python train.py --model="image denoising autoencoder" --dataset="photos of plants, animals and fungi (iNaturalist)" --train_examples=155796 --image_size=48 --crop_scale_min=0.7 --horizontal_flip=false --color_jitter=0.2 --bottleneck="denoising" --downsampling_factor=4 --encoder_arch="resnet" --encoder_norm="batchnorm" --encoder_activation="gelu" --encoder_depths=[2, 3, 3] --encoder_kernel_size=3 --encoder_stem="deep" --encoder_avg_pool_shortcut=false --encoder_widths=[48, 96, 192] --loss="l1" --latent_channels=32 --decoder_norm="groupnorm" --decoder_activation="leaky_relu" --decoder_weight_standardization=false --decoder_widths=[48, 96, 144] --decoder_blocks_per_level=2 --decoder_block="basic" --decoder_attention=false --decoder_upsampling="nearest_conv" --init="torch_default" --residual_init="none" --optimizer="muon" --muon_scale="original" --learning_rate=0.0089 --momentum=0.95 --nesterov=true --orthogonalizer="newton_schulz_5" --adamw_lr_other_params=0.00093 --max_grad_norm=5.0 --max_steps=11900 --batch_size=256 --epochs=19.6 --lr_schedule="wsd" --decay_fraction=0.4 --final_lr_fraction=0.1 --warmup_steps=1190 --weight_decay=0.03 --adamw_weight_decay_other_params=0.01
Rows from block 5 of the encoder, named by matrix and row number. Rows with one number belong to one channel. Each number is 128 + 32 x the weight over its row's rms, rounded and kept within 0 to 255. All counts start at 0.
# convs0: first 3x3 conv (encoder.blocks.5.convs.0.weight, 192x96x3x3), inputs 0-13, a 3x3 kernel for each
# convs1: second 3x3 conv (encoder.blocks.5.convs.1.weight, 192x192x3x3, transposed), outputs 0-13, a 3x3 kernel for each
convs0.121 [141 126 136 112 146 131 136 130 131 107  81 121 134 111 116 102 102 122 145 148 103 105 126 142 110 132 149 127 105  96 114 156 108 118  82  79 132 130 131 155 200 117 131 170 118  94  95 159 128  97 124 125 130 130  93 131 114  72   0 115 147 122 130 134 121 118 135 154 140 134  98 103 145 157 126  93  32 116 175 169 134  88 115 121  41  61 106 125 105 107 111 119 109 133 138 120 117 118 142 136  92 130 152 115 113 116 137 144 125 113 131 100 116 100 136 130 118 155 121 122 106 152 141 130 151 144]
convs1.121 [152 135 135 167 165 131 131 130 115 123 127 164 131 168 170 129 114 160 158 112 170 179 121 104 140 139 119 112  52 178 105  98  97 128 125 111 139 160  98 138 141 105 114 113 168 151 144 128 134 108 159 118 150 138  99 162 110  75  94  82 151 130 131 128 132 144 124 118 129 137 124 143 125 110 132  84 109  79 133 175 187 177 128  82 199 132 121 151  42 140 122 123 158 104 149 143 138 117 111 140 255 176 107 201 228 120 107 139 116 112 133 117 162  83 160 169 158 109  99 109 135 147  98 116 124 128]
convs0.122 [149 116 122 110 141 120 146 130 126  71 127 153  33 176  99 124 116 133 102 161 142 110 141 144 119 103 142 129 115 109 113 181 137 130 109 136 118 133 134 134 126 121 130 133 126 128 154 132  93 212 109 106 126 160 107 144 127 119 122 115 132 119 120  92 107 134  82 149 150 139 152 139 119 151 125  55 191 111 130 128 106 112 147 127  81 202 131 130 132 149 145  98 148 129  55 106 131 103 155 165 116 133 140  83 101 152  91 119 153 128 126  87 113 118 134 117 134 134 124 137 116 100 142 133 118 131]
convs1.122 [128 133 131 161 106 140 130 124 107 130 143 104 174 124  84 163 131 127 130 155 106 135 217 129 135 171 151 138 137 105 146 121 129 123 139  81 126 133 118 118 118 114 128 125 156 117 100 118 110 113  32 114 102 136 118 119 106  98  30 146 114 125  82 116 167 139 140 206 150 135 172 119 136  91 100 108 106 141 116 118 119 157 139 121 129  57  35 122 133 115 129 126 117 135  72 108 123 138 107 136  35  99 153 149  98 142 142 113 153 107 107 138 182 147 123  76  83 105 148 148  97 151 106 111 144 154]
convs0.123 [128 112 107  88 125 120 165 167 109 133 120 121 103 124  95 111  66 127 102 100 101 100  45  81 145 117 141 134 122 111 170 147 140 128  75 148 144 146 122  70 129 139 113  97 123 170  92  91 182 112  89 173 122 132 121 109 117  58  59 122 127 181 109  99 186 131  98 141 112 109 234 119 112 131 102  94 106 135 129 141 132 123 132 113 147 222 138 168 128 165 157 119 138 119 127 124  78 129 148 120 148 130 146 141  94 146  88 119 101 144 141  80 101 129 109 114 140 104 130 132  73  22 119 123 138 131]
convs1.123 [139 120 132 167 184 109 143 117 139 100  82  60 135 201  92 103  86 170 195 255 140 202 255 188 165 205 132 139 133 116 145 163 131 144 133 164 156  34  72  76  95 142 105 157 137 116 128 134 105 162  94 136  94 123 151 139 121 126   0 102 132 118 132 143 123  88 114 119  82 129 120 104 140  74 157 132  72  97 118 128 132 120 240 143 158  84 129 118 163  99 117 197 188 112 113 107 120 105 137 146  54 114  83  97 135  90 107 142 118 152 120 109 134 111 100 123 115 164 140 116 132  97 173 102 166 138]
convs0.124 [126 139 133 106 129 116  92 155 115 205 134 116 148  77 100 114 105 109 144 139 122 106 127 136 109 106 151 144 151 128 145 113  96  91 102 146 162 131 118 162 153 116 151 188 140 119 119  94 109 109 127 127 123 115 148 113 128  76  94 145 186 107 112 162 197 141 230 132 137  89 117 128 121 157 128   0 107 148 134 171 139 161 130 129 105 139 109 129 119 109 165 162 132 117 139 117 107 105  85 123 112 111 143 205 123 148 142 124 114 114 136 231  95 143  90  92 136  87  93 134 126  96 131 137 108 130]
convs1.124 [142  92 143 137 169 147 131 126 120 104  85 138 126 101  95 135  96 128 155 132 114 174 100  58 142 138  75 140  92 147 117 140 180 129 142 121 108  66 212 115  93 118  92  82  77 151 162 143 212 162  20 130 141 131 119 123 147  94 137 135 141 135 155  92 130 135 123 153 116 114 133 109 146 120 110 101 115 156 109 128 145 177 124  61 194 178 165 125 114 166 117 172 110 147 171 111 120 118 165 130 170 107 103 179 145 131 171 152 124  78 132 111 156  93 143 128 138 150 103 125 157  48  85 134  79  78]
convs0.125 [131 131 118 120 200 166 142 133 132 146 125 119 150 181 111 137 103 141 158 101 119  94 206 187 134  70 102 122 151 107 117 213  59 129  61 182 116 140 148 130 137 133 142 103 135 116  95 131  95 125 133 124 123 115 132 163 136 141 237  24 134  71 161 129 121 135 126 150 105 106 146 116 136 110 144 136 126  96 131 135 142 103 129 118 128 159 169 112 113 100 152  77 144 108 178  95 125 159 131 130 125 105 155  85 196 136 159 148 134 138 124 151 146 134 130 139 115 139 152 139 139  59 125 132 124 153]
convs1.125 [117 160 151 139 119 158 158 131 127  49  65 143  65  75 168 121  60  97 184  95 127 142  56 122 129 162 135 217 138 126 166 228 140 129 178 165  78  90 138  93 197 100 109 119 103 117 121 137  55 163 123 122 138 121 143  85 109 143 116 108 130 106 110 138 103 104 132 154 119 146 154 120  58  74  96  92  38 126 135 109 102  79  92 133 122  83 158 107 126 115 225 181 105 177 143 131 148 156 127 162 160 110 145 206 123 129 158 124 110 113 118  40 216 147 109  91 104 103 100 131 128  70 122 109 121 120]