From a checkpoint of a small image denoising autoencoder.
Data: trained on photos of plants, animals and fungi (iNaturalist), 155796 training examples, 19.6 epochs.
Rows from block 0 of the decoder of a small image denoising autoencoder, named by matrix and row number. Rows with one number belong to one channel. Each number is 128 + 32 x the weight over its row's rms, rounded and kept within 0 to 255. All counts start at 0. Numbers have three digits each.
After each channel's rows are labels from the 100 images, of 14848, where the channel reaches its highest value: "top examples" is what is common among them; "colour at peak" is the nearest of a few named colours to the mean colour under the peak. Only what is clearly more common there than usual is listed. The data: photos of plants, animals and fungi (iNaturalist).
# convs0: first 3x3 conv (decoder.mid.0.convs.0.weight, 144x144x3x3, each kernel summed), inputs 0-47
# convs1: second 3x3 conv (decoder.mid.0.convs.1.weight, 144x144x3x3, transposed, each kernel summed), outputs 0-47

convs0.3:128120141160136103140093122147122160067164109127088121172128143177118136170195143117152145126142135062112074059072058079107066102154131143073086
convs1.3:154173152078161164118127120074206111197116153130179076134134094100116170114060108174119147136161162210153160126108125126129171161136129155161146
top examples: order Charadriiformes
colour at peak: grey

convs0.140:156124123131123176121114110121124049125128027120138122152095141108071110092140148088125136119134136097136122044101097144120114188196165131095161
convs1.140:209173114109103140088127141103184134125101122058115124170146082176127136134111131090065170148136152130126124193145105090113184070067141068142105
top examples: phylum Arthropoda; class Insecta
colour at peak: orange

convs0.77:123124131088124069137115117040147132083163141150078083139124119137126135066214157121067113155131180179123145182111079124167094090058092127130110
convs1.77:167070128173128087128071128138156097154101095150165080069150093160129121107081129108143150123136128062112156023141112135180172149166137106191131
top examples: phylum Chordata; class Aves; order Accipitriformes
colour at peak: cyan

convs0.111:145125083157129104103176162116177211093129102071137115111118166125157126139102141188128125077177159146098173106113154144118099081148071085094126
convs1.111:092109163149116123139171127180133142105102142123138127105196115112106150171180153105154127067112138074167140209088155087081168129124151108162086
top examples: class Aves
colour at peak: white; pink

convs0.98:120141101089153121136194081072148153110110146104107114129141109059098150112107110107123168128129154116139170099083132149145139168110113194101150
convs1.98:125146143153156152136128117080101072081162110138143105163077105132104109165121117127083173085137170067093090090097154169130113149179104087074122
top examples: class Aves; order Accipitriformes
colour at peak: black

convs0.4:117155136088153128166137167162113046067133115152037141153079094101103132108026103165065076112139150153119147130174149155124122173121120097155150
convs1.4:103133144099169112131146091084143135137171136154090154151175145204169125089157124181137142159162127192095138198150181117176144139119160140118125
top examples: phylum Chordata; class Aves
colour at peak: grey

convs0.103:122151168139154124119133132086143163104048189111128142071153151110100139109125123151128130167135167134190152143161171211125128101125048186063161
convs1.103:119175087173115144114147166190137143096109062168121089138100160161120116160096066140162085135143147152098132125103107097168163156146163063127125
top examples: class Aves
colour at peak: black

convs0.48:135127148217159147168133090010142111120149126159080098149143124160158090081090135109054116079097132134128148092134149162094132145152106133156095
convs1.48:140095145142165112136138082175132083108100141113203140156105118180176191087095143100154145179135152114145162122102084069126172205111151151144102
top examples: phylum Arthropoda; class Insecta
colour at peak: green

convs0.128:090132123208110111146171071101116098216157047116125122169124118152139104050132143119141088087077128063128129122086130145121112122182108118133080
convs1.128:171153050168161096109088108132166162123158131117153096099095132116126186126144123123136099173126111156078168151098158101092121109157091095179118
top examples: phylum Chordata; class Aves; order Anseriformes; family: Anatidae
colour at peak: grey

convs0.105:138121152138206125176120102145136093074112159135112131118091045113129134102208127126148089136125143187139083147147154162134161118120154152135170
convs1.105:080139124093134124150135154133113088058114090090117123133152148093102137101141176149106139146112081087112107066045118119114094161157108084081093
top examples: class Aves; phylum Chordata; order Accipitriformes
colour at peak: black

convs0.109:123137107155074103106112117168149159125156117109207091116163130171155115093118181144255100122186163094141144132140116134104126165090167105107151
convs1.109:128129170138134096146163124122105152109158143126117102065220133147170134134180134162132165116141161093126050173102157082087164146137095149141136
top examples: class Aves; order Charadriiformes; family: Laridae
colour at peak: pink

convs0.0:129162193181163138157148098135105108156123167156114160121171104065064140108076163181047114109143183157119142215149109175154160159157068139141115
convs1.0:168127130074083139119169108086101091116146113154105148097210123121170122175061129117144128159151161195142117255167116099134107092082127115151134
top examples: class Aves
colour at peak: pink; white

convs0.32:148142103101138182152217117096169146154144120088083141101121159156146160137090095123143115099119146157112124158086163069181085117109086131132116
convs1.32:143125140163147140168108099117098100180206156173149139117110097112065089074049088145034110144139094127110129054127096166129125128125095123120123
top examples: order Charadriiformes
colour at peak: white; pink

convs0.92:167124129160122130112119170114146071102058085103153150120150156166161173131110151138198117165152155138155202068169126128108180167135109141133135
convs1.92:175070133128134114138103163201168143123118146074163124095133140167057136150150120139129101087124120049130028149059136129123109157081152080149150
top examples: class Aves; phylum Chordata
colour at peak: black

convs0.44:125070119124139108111130098009161136143075107164085096119132118135139099088138146043094084111125088117141065108081051088129151133129148116151082
convs1.44:161112075088179164115143139112105072131150110100115122150173125127144092177117078146083120110122207139135091181156191114144159164136097129120159
top examples: class Aves; order Accipitriformes
colour at peak: blue; cyan

convs0.108:052126130110131125170148138117116127133165058087077114104105119137127142138158080105157105087145138174143096169132142107120144115129093146106108
convs1.108:113141149128112106109138119162141132093149124137171135197126128138151000110058117177118168157127106118101139146104141130172135092126149124138163
top examples: class Aves; order Charadriiformes
colour at peak: grey

convs0.42:107111139127101108134149178144109187120098074075020117159143126105143110169066128143101142092083138105154104128152115087147112110156124136137072
convs1.42:121122129182086144117139085113096151094098153092144119107109108143093149097065077157155185149117176170103139092163167101136147147113112140159150
top examples: class Mammalia
colour at peak: black

convs0.19:133098160115098074119166127120169078140106115119159157143177143158168167156169129246071170123148118112150168051084132114142110105132070156130115
convs1.19:096144083087119078099162138108139118096121142134121069144042108120131095131128096104105097096117080134153127124107133122087106150186143193066093
top examples: class Aves
colour at peak: blue

convs0.62:097143081118133144149146102090124152084156175073096051159112097112106101100159181113043140130063171121117072085125123074140064171159167089103093
convs1.62:115092153121108136126150106079152115129106127150117108181111142119091134109137125114138132101089162104146112111112112096136109153202174191161156
top examples: phylum Chordata; class Aves; order Anseriformes; family: Anatidae
colour at peak: grey

convs0.11:127156192144095154125124162214157167166161098126083142065133128099127123122004127184077133117077154131118155190165152173157134162162184139124148
convs1.11:139140092156094123126124115087138147126146098095162180152203155167176150133132129157152137157188166201164163239166126158124144113069080113119095
top examples: phylum Chordata; class Aves
colour at peak: grey

convs0.123:140140113104134150158106095107125073149160131105069114145116112152119102114120119087155148162099147160123098143126122107142118109134100131122149
convs1.123:153133147111117115162179131138086145116123108122116157085207133114149158206147133117132112119114126128149124198100141099085168143112110131133123
top examples: order Charadriiformes; family: Laridae
colour at peak: grey

convs0.93:165125206149110104149128128099160143109089126118159088130118108106172153096127103174151176136098150156142143146164144182115145098120099204133092
convs1.93:137125116097125155126137123255111156152135095093158110114106188166112123150154143144166147093166125069118109160068169117107130080121115095132160
top examples: class Aves
colour at peak: black

convs0.100:164163140166171111139194121188160145184122146165173138077103150094112098065114172171161123106106085064132159041163122147135126115090151163132122
convs1.100:110138097074105092140125130120096143060100093091112113108166133120136127120094135158131134149137176158149073170096158158105109051138091109151176
top examples: phylum Chordata; class Aves; order Charadriiformes; family: Laridae
colour at peak: white; pink

convs0.25:116075127153137065092173225122176150144135078139115141158155169119124140178153139177118178114156133087104154073093099108160139104179142184128128
convs1.25:156075122129105145156109119134184144164141143167124155078132065102144041132175151102138098144138100160119131119056101149086118173094122116120123
top examples: class Aves
colour at peak: black

convs0.1:109157180137097135124094108107119110188140066117046129123142149154074133198080110149022171150159177146084172112175132105163133138125114116133096
convs1.1:166145098165084076091177121107090138127149180107131138106198110152158135166097072117112121100089139185146095252138109127082153144115119150156102
top examples: phylum Chordata; class Aves; order Accipitriformes
colour at peak: grey

convs0.116:157132107174138119128119162132118212135125175106164123152158133088168155128125082162173093162116120128113144146141119113123080083077103164091132
convs1.116:155151203162120196099168137138153117131178141134100116168167120124125102114128157116149149080132145116086184143115160155112120154149152117092094
top examples: phylum Chordata; class Aves
colour at peak: grey

convs0.70:140098114190096096103070112049105129160127120127138067091133109161133162080188096152136104132146062143102189124071130124119137092070137158108109
convs1.70:169130157057142131179146140157130137131071114149160103158085111106112165149060122111063131076163104083104143003135074124088141161123160140141116
top examples: order Passeriformes
colour at peak: black

convs0.89:144160111089087087127109147040120141071142178110104091145164132175217109127156117096070079123113154166160132233105098103117104147060150146074092
convs1.89:133109103099164093125084174162150124137135154170081121168135096103105162134139072131164152132090103070132160077110111159150113185161111117078152
top examples: phylum Arthropoda; class Insecta
colour at peak: yellow

convs0.112:147110099103163142101111154097109131148158168113117117046168096121143085164114124069191132192142154159118137144105122127160093057106078101127114
convs1.112:112118184194121120128132105199147119122132136223084123154111122124111112074141130197098160068094126092143103138128130062105123212139173141143144
top examples: phylum Chordata; class Aves
colour at peak: cyan

convs0.82:204130086069091093090124124102141149119173122103172129123129123149085153054194197161096108123131101211074171108090085157157133154124096185085128
convs1.82:080101117119128156094108147118148137162112139146116103151145126095076097184138086085097071108093093087116204122086142152152137125165097110134096
top examples: class Aves; order Accipitriformes
colour at peak: cyan