Rows from block 1 of the decoder of a small image denoising autoencoder, named by matrix and row number. Rows with one number belong to one channel. Each number is 500 + 40 x the weight over its row's rms, rounded and kept within 0 to 999. All counts start at 0. Numbers have three digits each. After the name is the row's rms in percent of the matrix's.
After each channel's rows are labels from the 100 images, of 14848, where the channel reaches its highest value: "responds to" is what is common among them. Only what is clearly more common there than usual is listed. The data: photos of plants, animals and fungi (iNaturalist).
# convs0: first 3x3 conv (decoder.mid.1.convs.0.weight, 144x144x3x3, each kernel summed), inputs 0-143
# convs1: second 3x3 conv (decoder.mid.1.convs.1.weight, 144x144x3x3, transposed, each kernel summed), outputs 0-143

convs0.50 070:454588435428549463500470477466525510450515495441503458508537488556503550512424480497431424514528529467516500519515439502525557531556469487410603469559471527487543473515548547464499531524470433474535473540489467480526579517531573484552503565457491476446528479432478467485520453481447519479537575479428474517532429500458452605479504533477490504513486547532497561438506518525495470513498560482467493476514487475564481435477542527485519
convs1.50 085:511471455544526564493538492497496502493435511434482498504503511531584503510548428498574481490445505493430512536439524463521514463581501502475476516554569481504506441497493407495544553477572497493480502512455481480522528548513523537482480528529520521504418494609474484474514541536459427572495498497448486432421464501512529557507534533550488451519523531517498478587462466548589522458585501524591494588529486464524515465447499480489523
responds to: order Passeriformes

convs0.137 095:423521471453503470512514464452484476419555480442500547602547476470419453535373489475437499579517567538519532475491542562518498397529562458482514499528510503476520427472487519524466458457475418520544509519509537518498479560479473481515553487540542486550482419505489454484505566496505494529573474509547456561528503516469472463499473487545465480444471476516555546551488496471454451527563501496504534536502457527515526505475537547443553
convs1.137 088:496532505416456551483553479515564498518485499588496498487518495525537546547442474492502455499546450509571466486527458501480482590471531499523516486443392497521518522540484443446509485544469532500513529522495477527550552441599515540448573446545463475526576607512536506505479477492527447492460483517515558478547567497508495512515483503465520576412550583442441517485461464452567542536461540505457494492492494556456496501493448477507466
responds to: class Aves; order Passeriformes

convs0.131 073:520502506523496483460480502497455533488576450517475483567456457555479471542502503507447563399480519543537392472462501481454527462495508458525488561499436461522503490479512565584503494471507451568480555542462520440550500548510447456549545547444527490500432463514567518568524546488514431541496511494463506494493537414492570540561555472479479536459539515514493542460483450509494493458583511495511490511424490515519577494549473474419555
convs1.131 119:529513489458489538506450487475505602527508471508508488532467490437531495537541469495468467484555499513554444416524492480429479530379547515575446520453562460508460563461514490444450555496523516577440501526556485547545515521440445494487507499468498509398523576452549501509477438515502557498529541499494589522466484509436487448548486538484432461555540562483538476498431518579466495550544481507492541492460498542497476499476470526495521
responds to: order Passeriformes

convs0.28 091:437548410478460507498524483592501535551465542429564529408483462424435501429531459476549426548498479500494508507527501565558523457501490604476520522531483506526469514499476467450431494517448494499418493484527509426462543509526473415501513526516527491488522508435481512522442464550487457582471538530560455535474488420508501487525493524492520536505515468477519451510502554531488451428514548526558536506573485545520442524504518556524471
convs1.28 079:520495548477478494469478449474409454506576472535457507587515526517504445579510477526498529515548563496464531522486480425438437476553503422462498482515472477471521406441495501480500467519461539538464506498444459499514456525504454547515543485503561442455535495552497501565479479514485496482504470543516561483510533496495477476419510532499567483418473524492492501543525548473564501520420507560470480442414583537556540551452546467558566
responds to: order Passeriformes

convs0.66 087:558561493509432564527465473511469462533447531515499466455467479497507493467521459512629465510492482547521548486550499524488556538456465527488503609531469549479513502500410481456502485541576533512544429524520440432461477399445463536430514547456534484493429521497499497475480504535478477552492574482493478553518513497551551440566522485544448536475459469472543442435513563549516518466480517550539488543532499494517467563467455498515523
convs1.66 090:455498452474481499500534510539445581442446530522494443491521496482564508533555421438499529415500560489545476542503600513495531569478478471510462495481513472468514461478535505507520515496487457522516442492460447546586539413484499505423536572554487562515562613484512450482453441493558480477509502474507513530491450470444494522457477475506511526507502485440500521457515522546446437536493430469453441486459538534480513437470449495585512
responds to: order Passeriformes

convs0.76 076:585549525525467517484503511475531520539467511513495496403484559457514523456472481519510475375520492522506468515487494457515472569521483506523498502482499506483485493544480423572514439522552465506535495503488510522579464428493504480533556494566507528493501575501488441518471549555513478446481516384498565475502485514451587535453524511433502456492475494517476495579559461431488570509421406445491523424537489479501443522473558472491461
convs1.76 086:456540482523428490528493505573502564453484450508504482495517524499498515497518494481508587487503482538515465485421584558511542495417465485518455501473430442524539543464505563513525448508502506471568473510588431499468434513446450576497418527451525550493481481489474433543490419500483507540531497459524467550491512480476513496464485420578471500510467497543499521507474559573456455527426530459532521465526400494502527497526442549466426
responds to: order Passeriformes

convs0.33 075:443486414572439496431527497602475418512494487470514528417529470445525496497484550537515472541521537510506542453435489539507470506510534554530481563522440481463457561520514400465518501480482580555496532477553552481455515457452485472476485488517432481428517492483548531460455574469497486430484517497579497528444478489520477506482516524528543494503475521550533494571474499484457505496523517499422534534600482422556547494544458479479482
convs1.33 093:465535507507496525463515532510450511430518489472474489513558479509548532474536516497539533516497558519501486529437554485444460485480497471519486527581505420489540348484431434520513489518457466448652455516533481492477528503507531500489505450516505472404453523497533517454519489513487528447501394438494490521478541594432471532467441475521543529461457449546485530517511512544494530564468540537482524498512533480513549574501474510446492
responds to: order Passeriformes

convs0.130 082:544543471469474507521487528534440454541583503428483474456479575552433521472466480541434493487509571453490496499511607552545483464410501492406513503438424503546521488513489513531507489507508459569470530482519591471462470472426551415484522529546529479475488541518564499501483552444488526511532507446488501523509464524529531500592513511476527489439457485471478574496450522489536487481518488571510506591483477448455495495475493440550548
convs1.130 083:533496515434546516447514490414499575484562580527427476566487518414522371546477505525560401493474450517524503418502528457519487471576458589489551529462490425589505507399490471451474442465541490510529505520476508504523482505481532486493472489587569532516495510525518479484513444473496482526487502506517505461478537503514477490510540491478529455517459550560512515450457527499551561487514484481463479544472563494508514470437501532505450
responds to: order Passeriformes

convs0.127 143:439488516536524507493446459489516422447552509515501485572442496519487445406468500482487534455518562518497524500506502521555447448491524473492495492531486478470473495450501454565492498425492471528512518522509527499442475426523479444567482512531505470517472548475473489542569701496538459466512505472510528515497494505499489529458457487476489494501430481492471529533501437494570466511529463516431505474548503481458469498537531498404631
convs1.127 144:507511514536507532469555513493485544524514500561478476462591512485535446625553540519512499474517509512491537542472504502513506540452529481500521491553485514550470566516472527369484533449476553518544538510476512429559377474510477562471444483592496485447539500523491483547451417512475489508502429530494470457507455490529467494524500498479474570435556576513404494512489528550516548549510497564507510496528487486462476562489506470542436
responds to: order Passeriformes