config.yaml
train_examples: 155796
crop_scale_min: 0.7
downsampling_factor: 4
decoder_block: "basic"
decoder_upsampling: "nearest_conv"
optimizer: "muon"
learning_rate: 0.0089
orthogonalizer: "newton_schulz_5"
warmup_steps: 1190
adamw_weight_decay_other_params: 0.01
Rows from block 4 of the encoder, named by matrix and row number. Rows with one number belong to one channel. Each number is 128 + 24 x the weight over its row's rms, rounded and kept within 0 to 255. All counts start at 0. Numbers have three digits each. After the name is the row's rms in percent of the matrix's.
# convs0: first 3x3 conv (encoder.blocks.4.convs.0.weight, 96x96x3x3), inputs 18-23, a 3x3 kernel for each
# convs1: second 3x3 conv (encoder.blocks.4.convs.1.weight, 96x96x3x3, transposed), outputs 18-23, a 3x3 kernel for each
convs0.40 106:133079133112177119147140093098143154132094128109152161120125139078113081108137096147077144118117077134157132118102111136149119152156156099101122121113088134158135
convs0.41 105:100125107152125120145099205120095127090098182131109124138149109136118127123126145143144128152163138172136119097109129085131133117122128155177138149136141142140168
convs0.42 085:110139141115124123141135089126142098164154149103163157142135094154129076108156101099125129119114128084161098107123172132078131173171160137173170117145146121154126
convs0.43 104:127142144150144147123123103122146130129108143137144130154127133187129116135156141141143173151146147145084140127138096134140102139174135142115108167127155102101133
convs0.44 110:105134149109144173107149144122140114090109127097101094136160127102135142119133110101126108161226126118131113136150115113137168146125119129135137156145184142118125
convs0.45 085:134163146138162114135114119100132111124110170177150121116114127106159121156106109130079138132153108117115096091143077121189171121144114121144166106094152131125128
convs0.46 084:117117112167158089124152132124142131104180107100161087094112101136161096120144111129134096161166122119139118134129156154113076147113099078137137101236126129137144
convs0.47 087:143134152121036149133144155115136137137128129103159133085124109143152099110139146107131154150056100122100127114151127115222137140160136141112124130150119135115125
convs0.48 102:104122108095108155117111113123103129141039130141136124129118129115108154094106131159121149146147148144138144123130152142144120118113144123112129145162168103114150
convs0.49 105:149107132133143139128124124108157143115126141088128120141155117140157152117138151097132165112163121110107176150158134129088099114133106165138140142100134150130137
convs0.50 105:115130119117123106103132096112163135161174090103142150120153141148146145115130108112149148152155108116155129138154119160145120169145115128127072145198094127133077
convs0.51 106:127167118169108137132176128130110146145150086150141102103126135127127129114145105145153136131150118120143111142137120123128148093080144126119114113128140117144133
convs0.52 086:139114123112137106131071095145163125170141186153118104117137096120176116111122157127129103105129137131071159146172148191184180140131136131138129089106178115119161
convs0.53 108:121138127103139124112171131090120112099192120111177121110133140084139120104152138133122124144121117135118159156133131131157119119130118142146148132146107138153135
convs0.54 109:141118126132136115119128145107089113132163123132108115135138117101171138135118119161133141147059166147153127138098139166103133118129120117152149127076130142160143
convs0.55 108:140127117112175082158132152126118126180094150138088109127132126105123107135111128211133130131192116118112178125124142103087150109136118128118107110121109152129135
convs0.56 101:097126119139110096118135131152084121144207147145150092090061111161152151122101126139131132124132145128141125107128140138168159127126153081085107114138145114075109
convs0.57 107:133126129118106127163121097142107151101103136107127174110122115114122124107099102118144107135122055150095084091144150116114140099124165143157159142125108123109116
convs0.58 099:141123153174140150160158118140144095135104134126164126146115125135123148145153124155128128128142142114149117103154145120132151135130135156160194155197234154218195
convs0.59 106:141147118109134175131129133139128178115103090119122137145128144172118105165116131150146151056088192121109181120116123112153097129116124150112136117095130152100159
convs0.60 087:152129167108141112116120132131157115106125196109148132152133119134233093138160120154127132159126053145154103129143166107138117130142126116115169122152100100127098
convs0.61 105:112162123142111144094132182131134105115125105107098073113134118125126130093109109138108146124154099103079112121135123118079122111140134118138117143129130142139147
convs0.62 085:151100112099164141139117137153147121086178133121130153128098103110191143145130124105095108117177129126123152133114137126146113138146127119084123086150139141100080
convs0.63 096:126114124090130147136134178102154132115145152084138084150138115112175146121145137091097099072111122132124152161128150138145164106124140125112138118165163122159144
convs1.40 092:131124101120139148127112132112126125121127126095103149151129145173153185123138150130114125154163136126146116102130119134117129139119136117073136106114157164140146
convs1.41 089:120136128139151125103098144167115130063105149105110142127134122177115130102090134148169120104086155124109113138111139136134147135148152072100138096092114087073074
convs1.42 081:115121104134098095115109109096122118099090140125128136153121099110083121134116107130093143120100150109129133121120120123165092143125137074106141118081123109096112
convs1.43 098:112105150090154124162179154117085163127140176120149141110118095130125106145128139148108119146110117115093114117169138129168130118137157141099136104060119121108140
convs1.44 123:124141167087174114129138124132133139072059179110121150139132110131121127096103124094127129075205134114101127128110123132081129143126121112094120179110090124122109
convs1.45 087:142137099104156109107120104125117149143131140111088128112128125065134085097130127141114136119102099135128143100106126155133120155145100163111139118108125138095134
convs1.46 089:100109120160081102124131119100087114117143140138127122118127119135132150113122083130126146154074146142127118162103122137176079118155116101095128090086120145131152
convs1.47 092:101085137120064107144162149090113126098127142120154081126103162128123123117137135143124128149032130124111127146123120120175084118123120124116104104089104137133134
convs1.48 104:127131156089039115087099103122141158097044116143136116136092118125110121118127093124141166147122131160128114129081118130170061121107110105139105118147123097072119
convs1.49 096:146105116154091121099098125112115117143081102174100138131101108156078112137132135082110136102126142105128151148138106150124104122120104152127115108127135156106113
convs1.50 102:192087131188086090126100123164106087172081114131106131120121121096081118133143140143106120174128123118107131097134076096187091112140111096121121111114141132122117
convs1.51 099:140108102091089150104128122159107129110073109144112121128136126115133147161135131176097129128117107117131101133132148094102137124115099093098123107123084112099125
convs1.52 081:151108092167112131139118142124112092113093098155119101119144140107125152126113122107176154128097129123106118141151075144137095132127117094124123115118123146152126
convs1.53 128:112101162129089168135124139163099091133096097115079136107118113123105103129127134122102106135086116118101102114138085113188075118145113145084123123088117123117123
convs1.54 121:097116152143049143098103106135125148120108131140080118149147127124156080150174123117126113110073128122109119128152125135053106131147096100131120108122126115130116
convs1.55 086:126086063128146112128097101102139081077124059108139141117159147112150160118134124094119142103084100169084100126130143114134122107119122089113113109119104113136142
convs1.56 112:104126106104085124137125114146144128139147116082060098145147118142134131101109175137158109151076101119106142129117143129113071173143116133104117106105144159124109
convs1.57 107:134128079086167125123148117101157156090141170116142118120166125133124115116113128140156085200108122154132140118130132129127144114129151165145135123156129087067107
convs1.58 102:143111132158141150183138164091088085096090122120159103091105139107127128098120145121109120106142125101119127111139136139139145135131123077096100084074061077087093
convs1.59 095:136169142107176148107163139140153167134134188088128137136095101163144110128107103091161153072181204104130110147133128143115131169160124134113109112185109130132122
convs1.60 084:104111140120106149094099106115155125104085131144158178141085111123102089140081125162158133169084161128123131128169139085187148096115121106130145132101123097121121
convs1.61 103:105154144121099113143137142183158145178119158116099126124164136142151153139140136139105141117157117139146129162141151162139158102114126141118127137179129127102086
convs1.62 087:130116182141059077133150130147141151138071098131132114148117113126110118139094151116147146125045144137145136144129100130145068127158121115090122122124143106134114
convs1.63 086:108129131130131116154133137128120091106063120098151105120116138074135100121122131162152156146095137144131160142153136152127089128100105122126131091117124107100149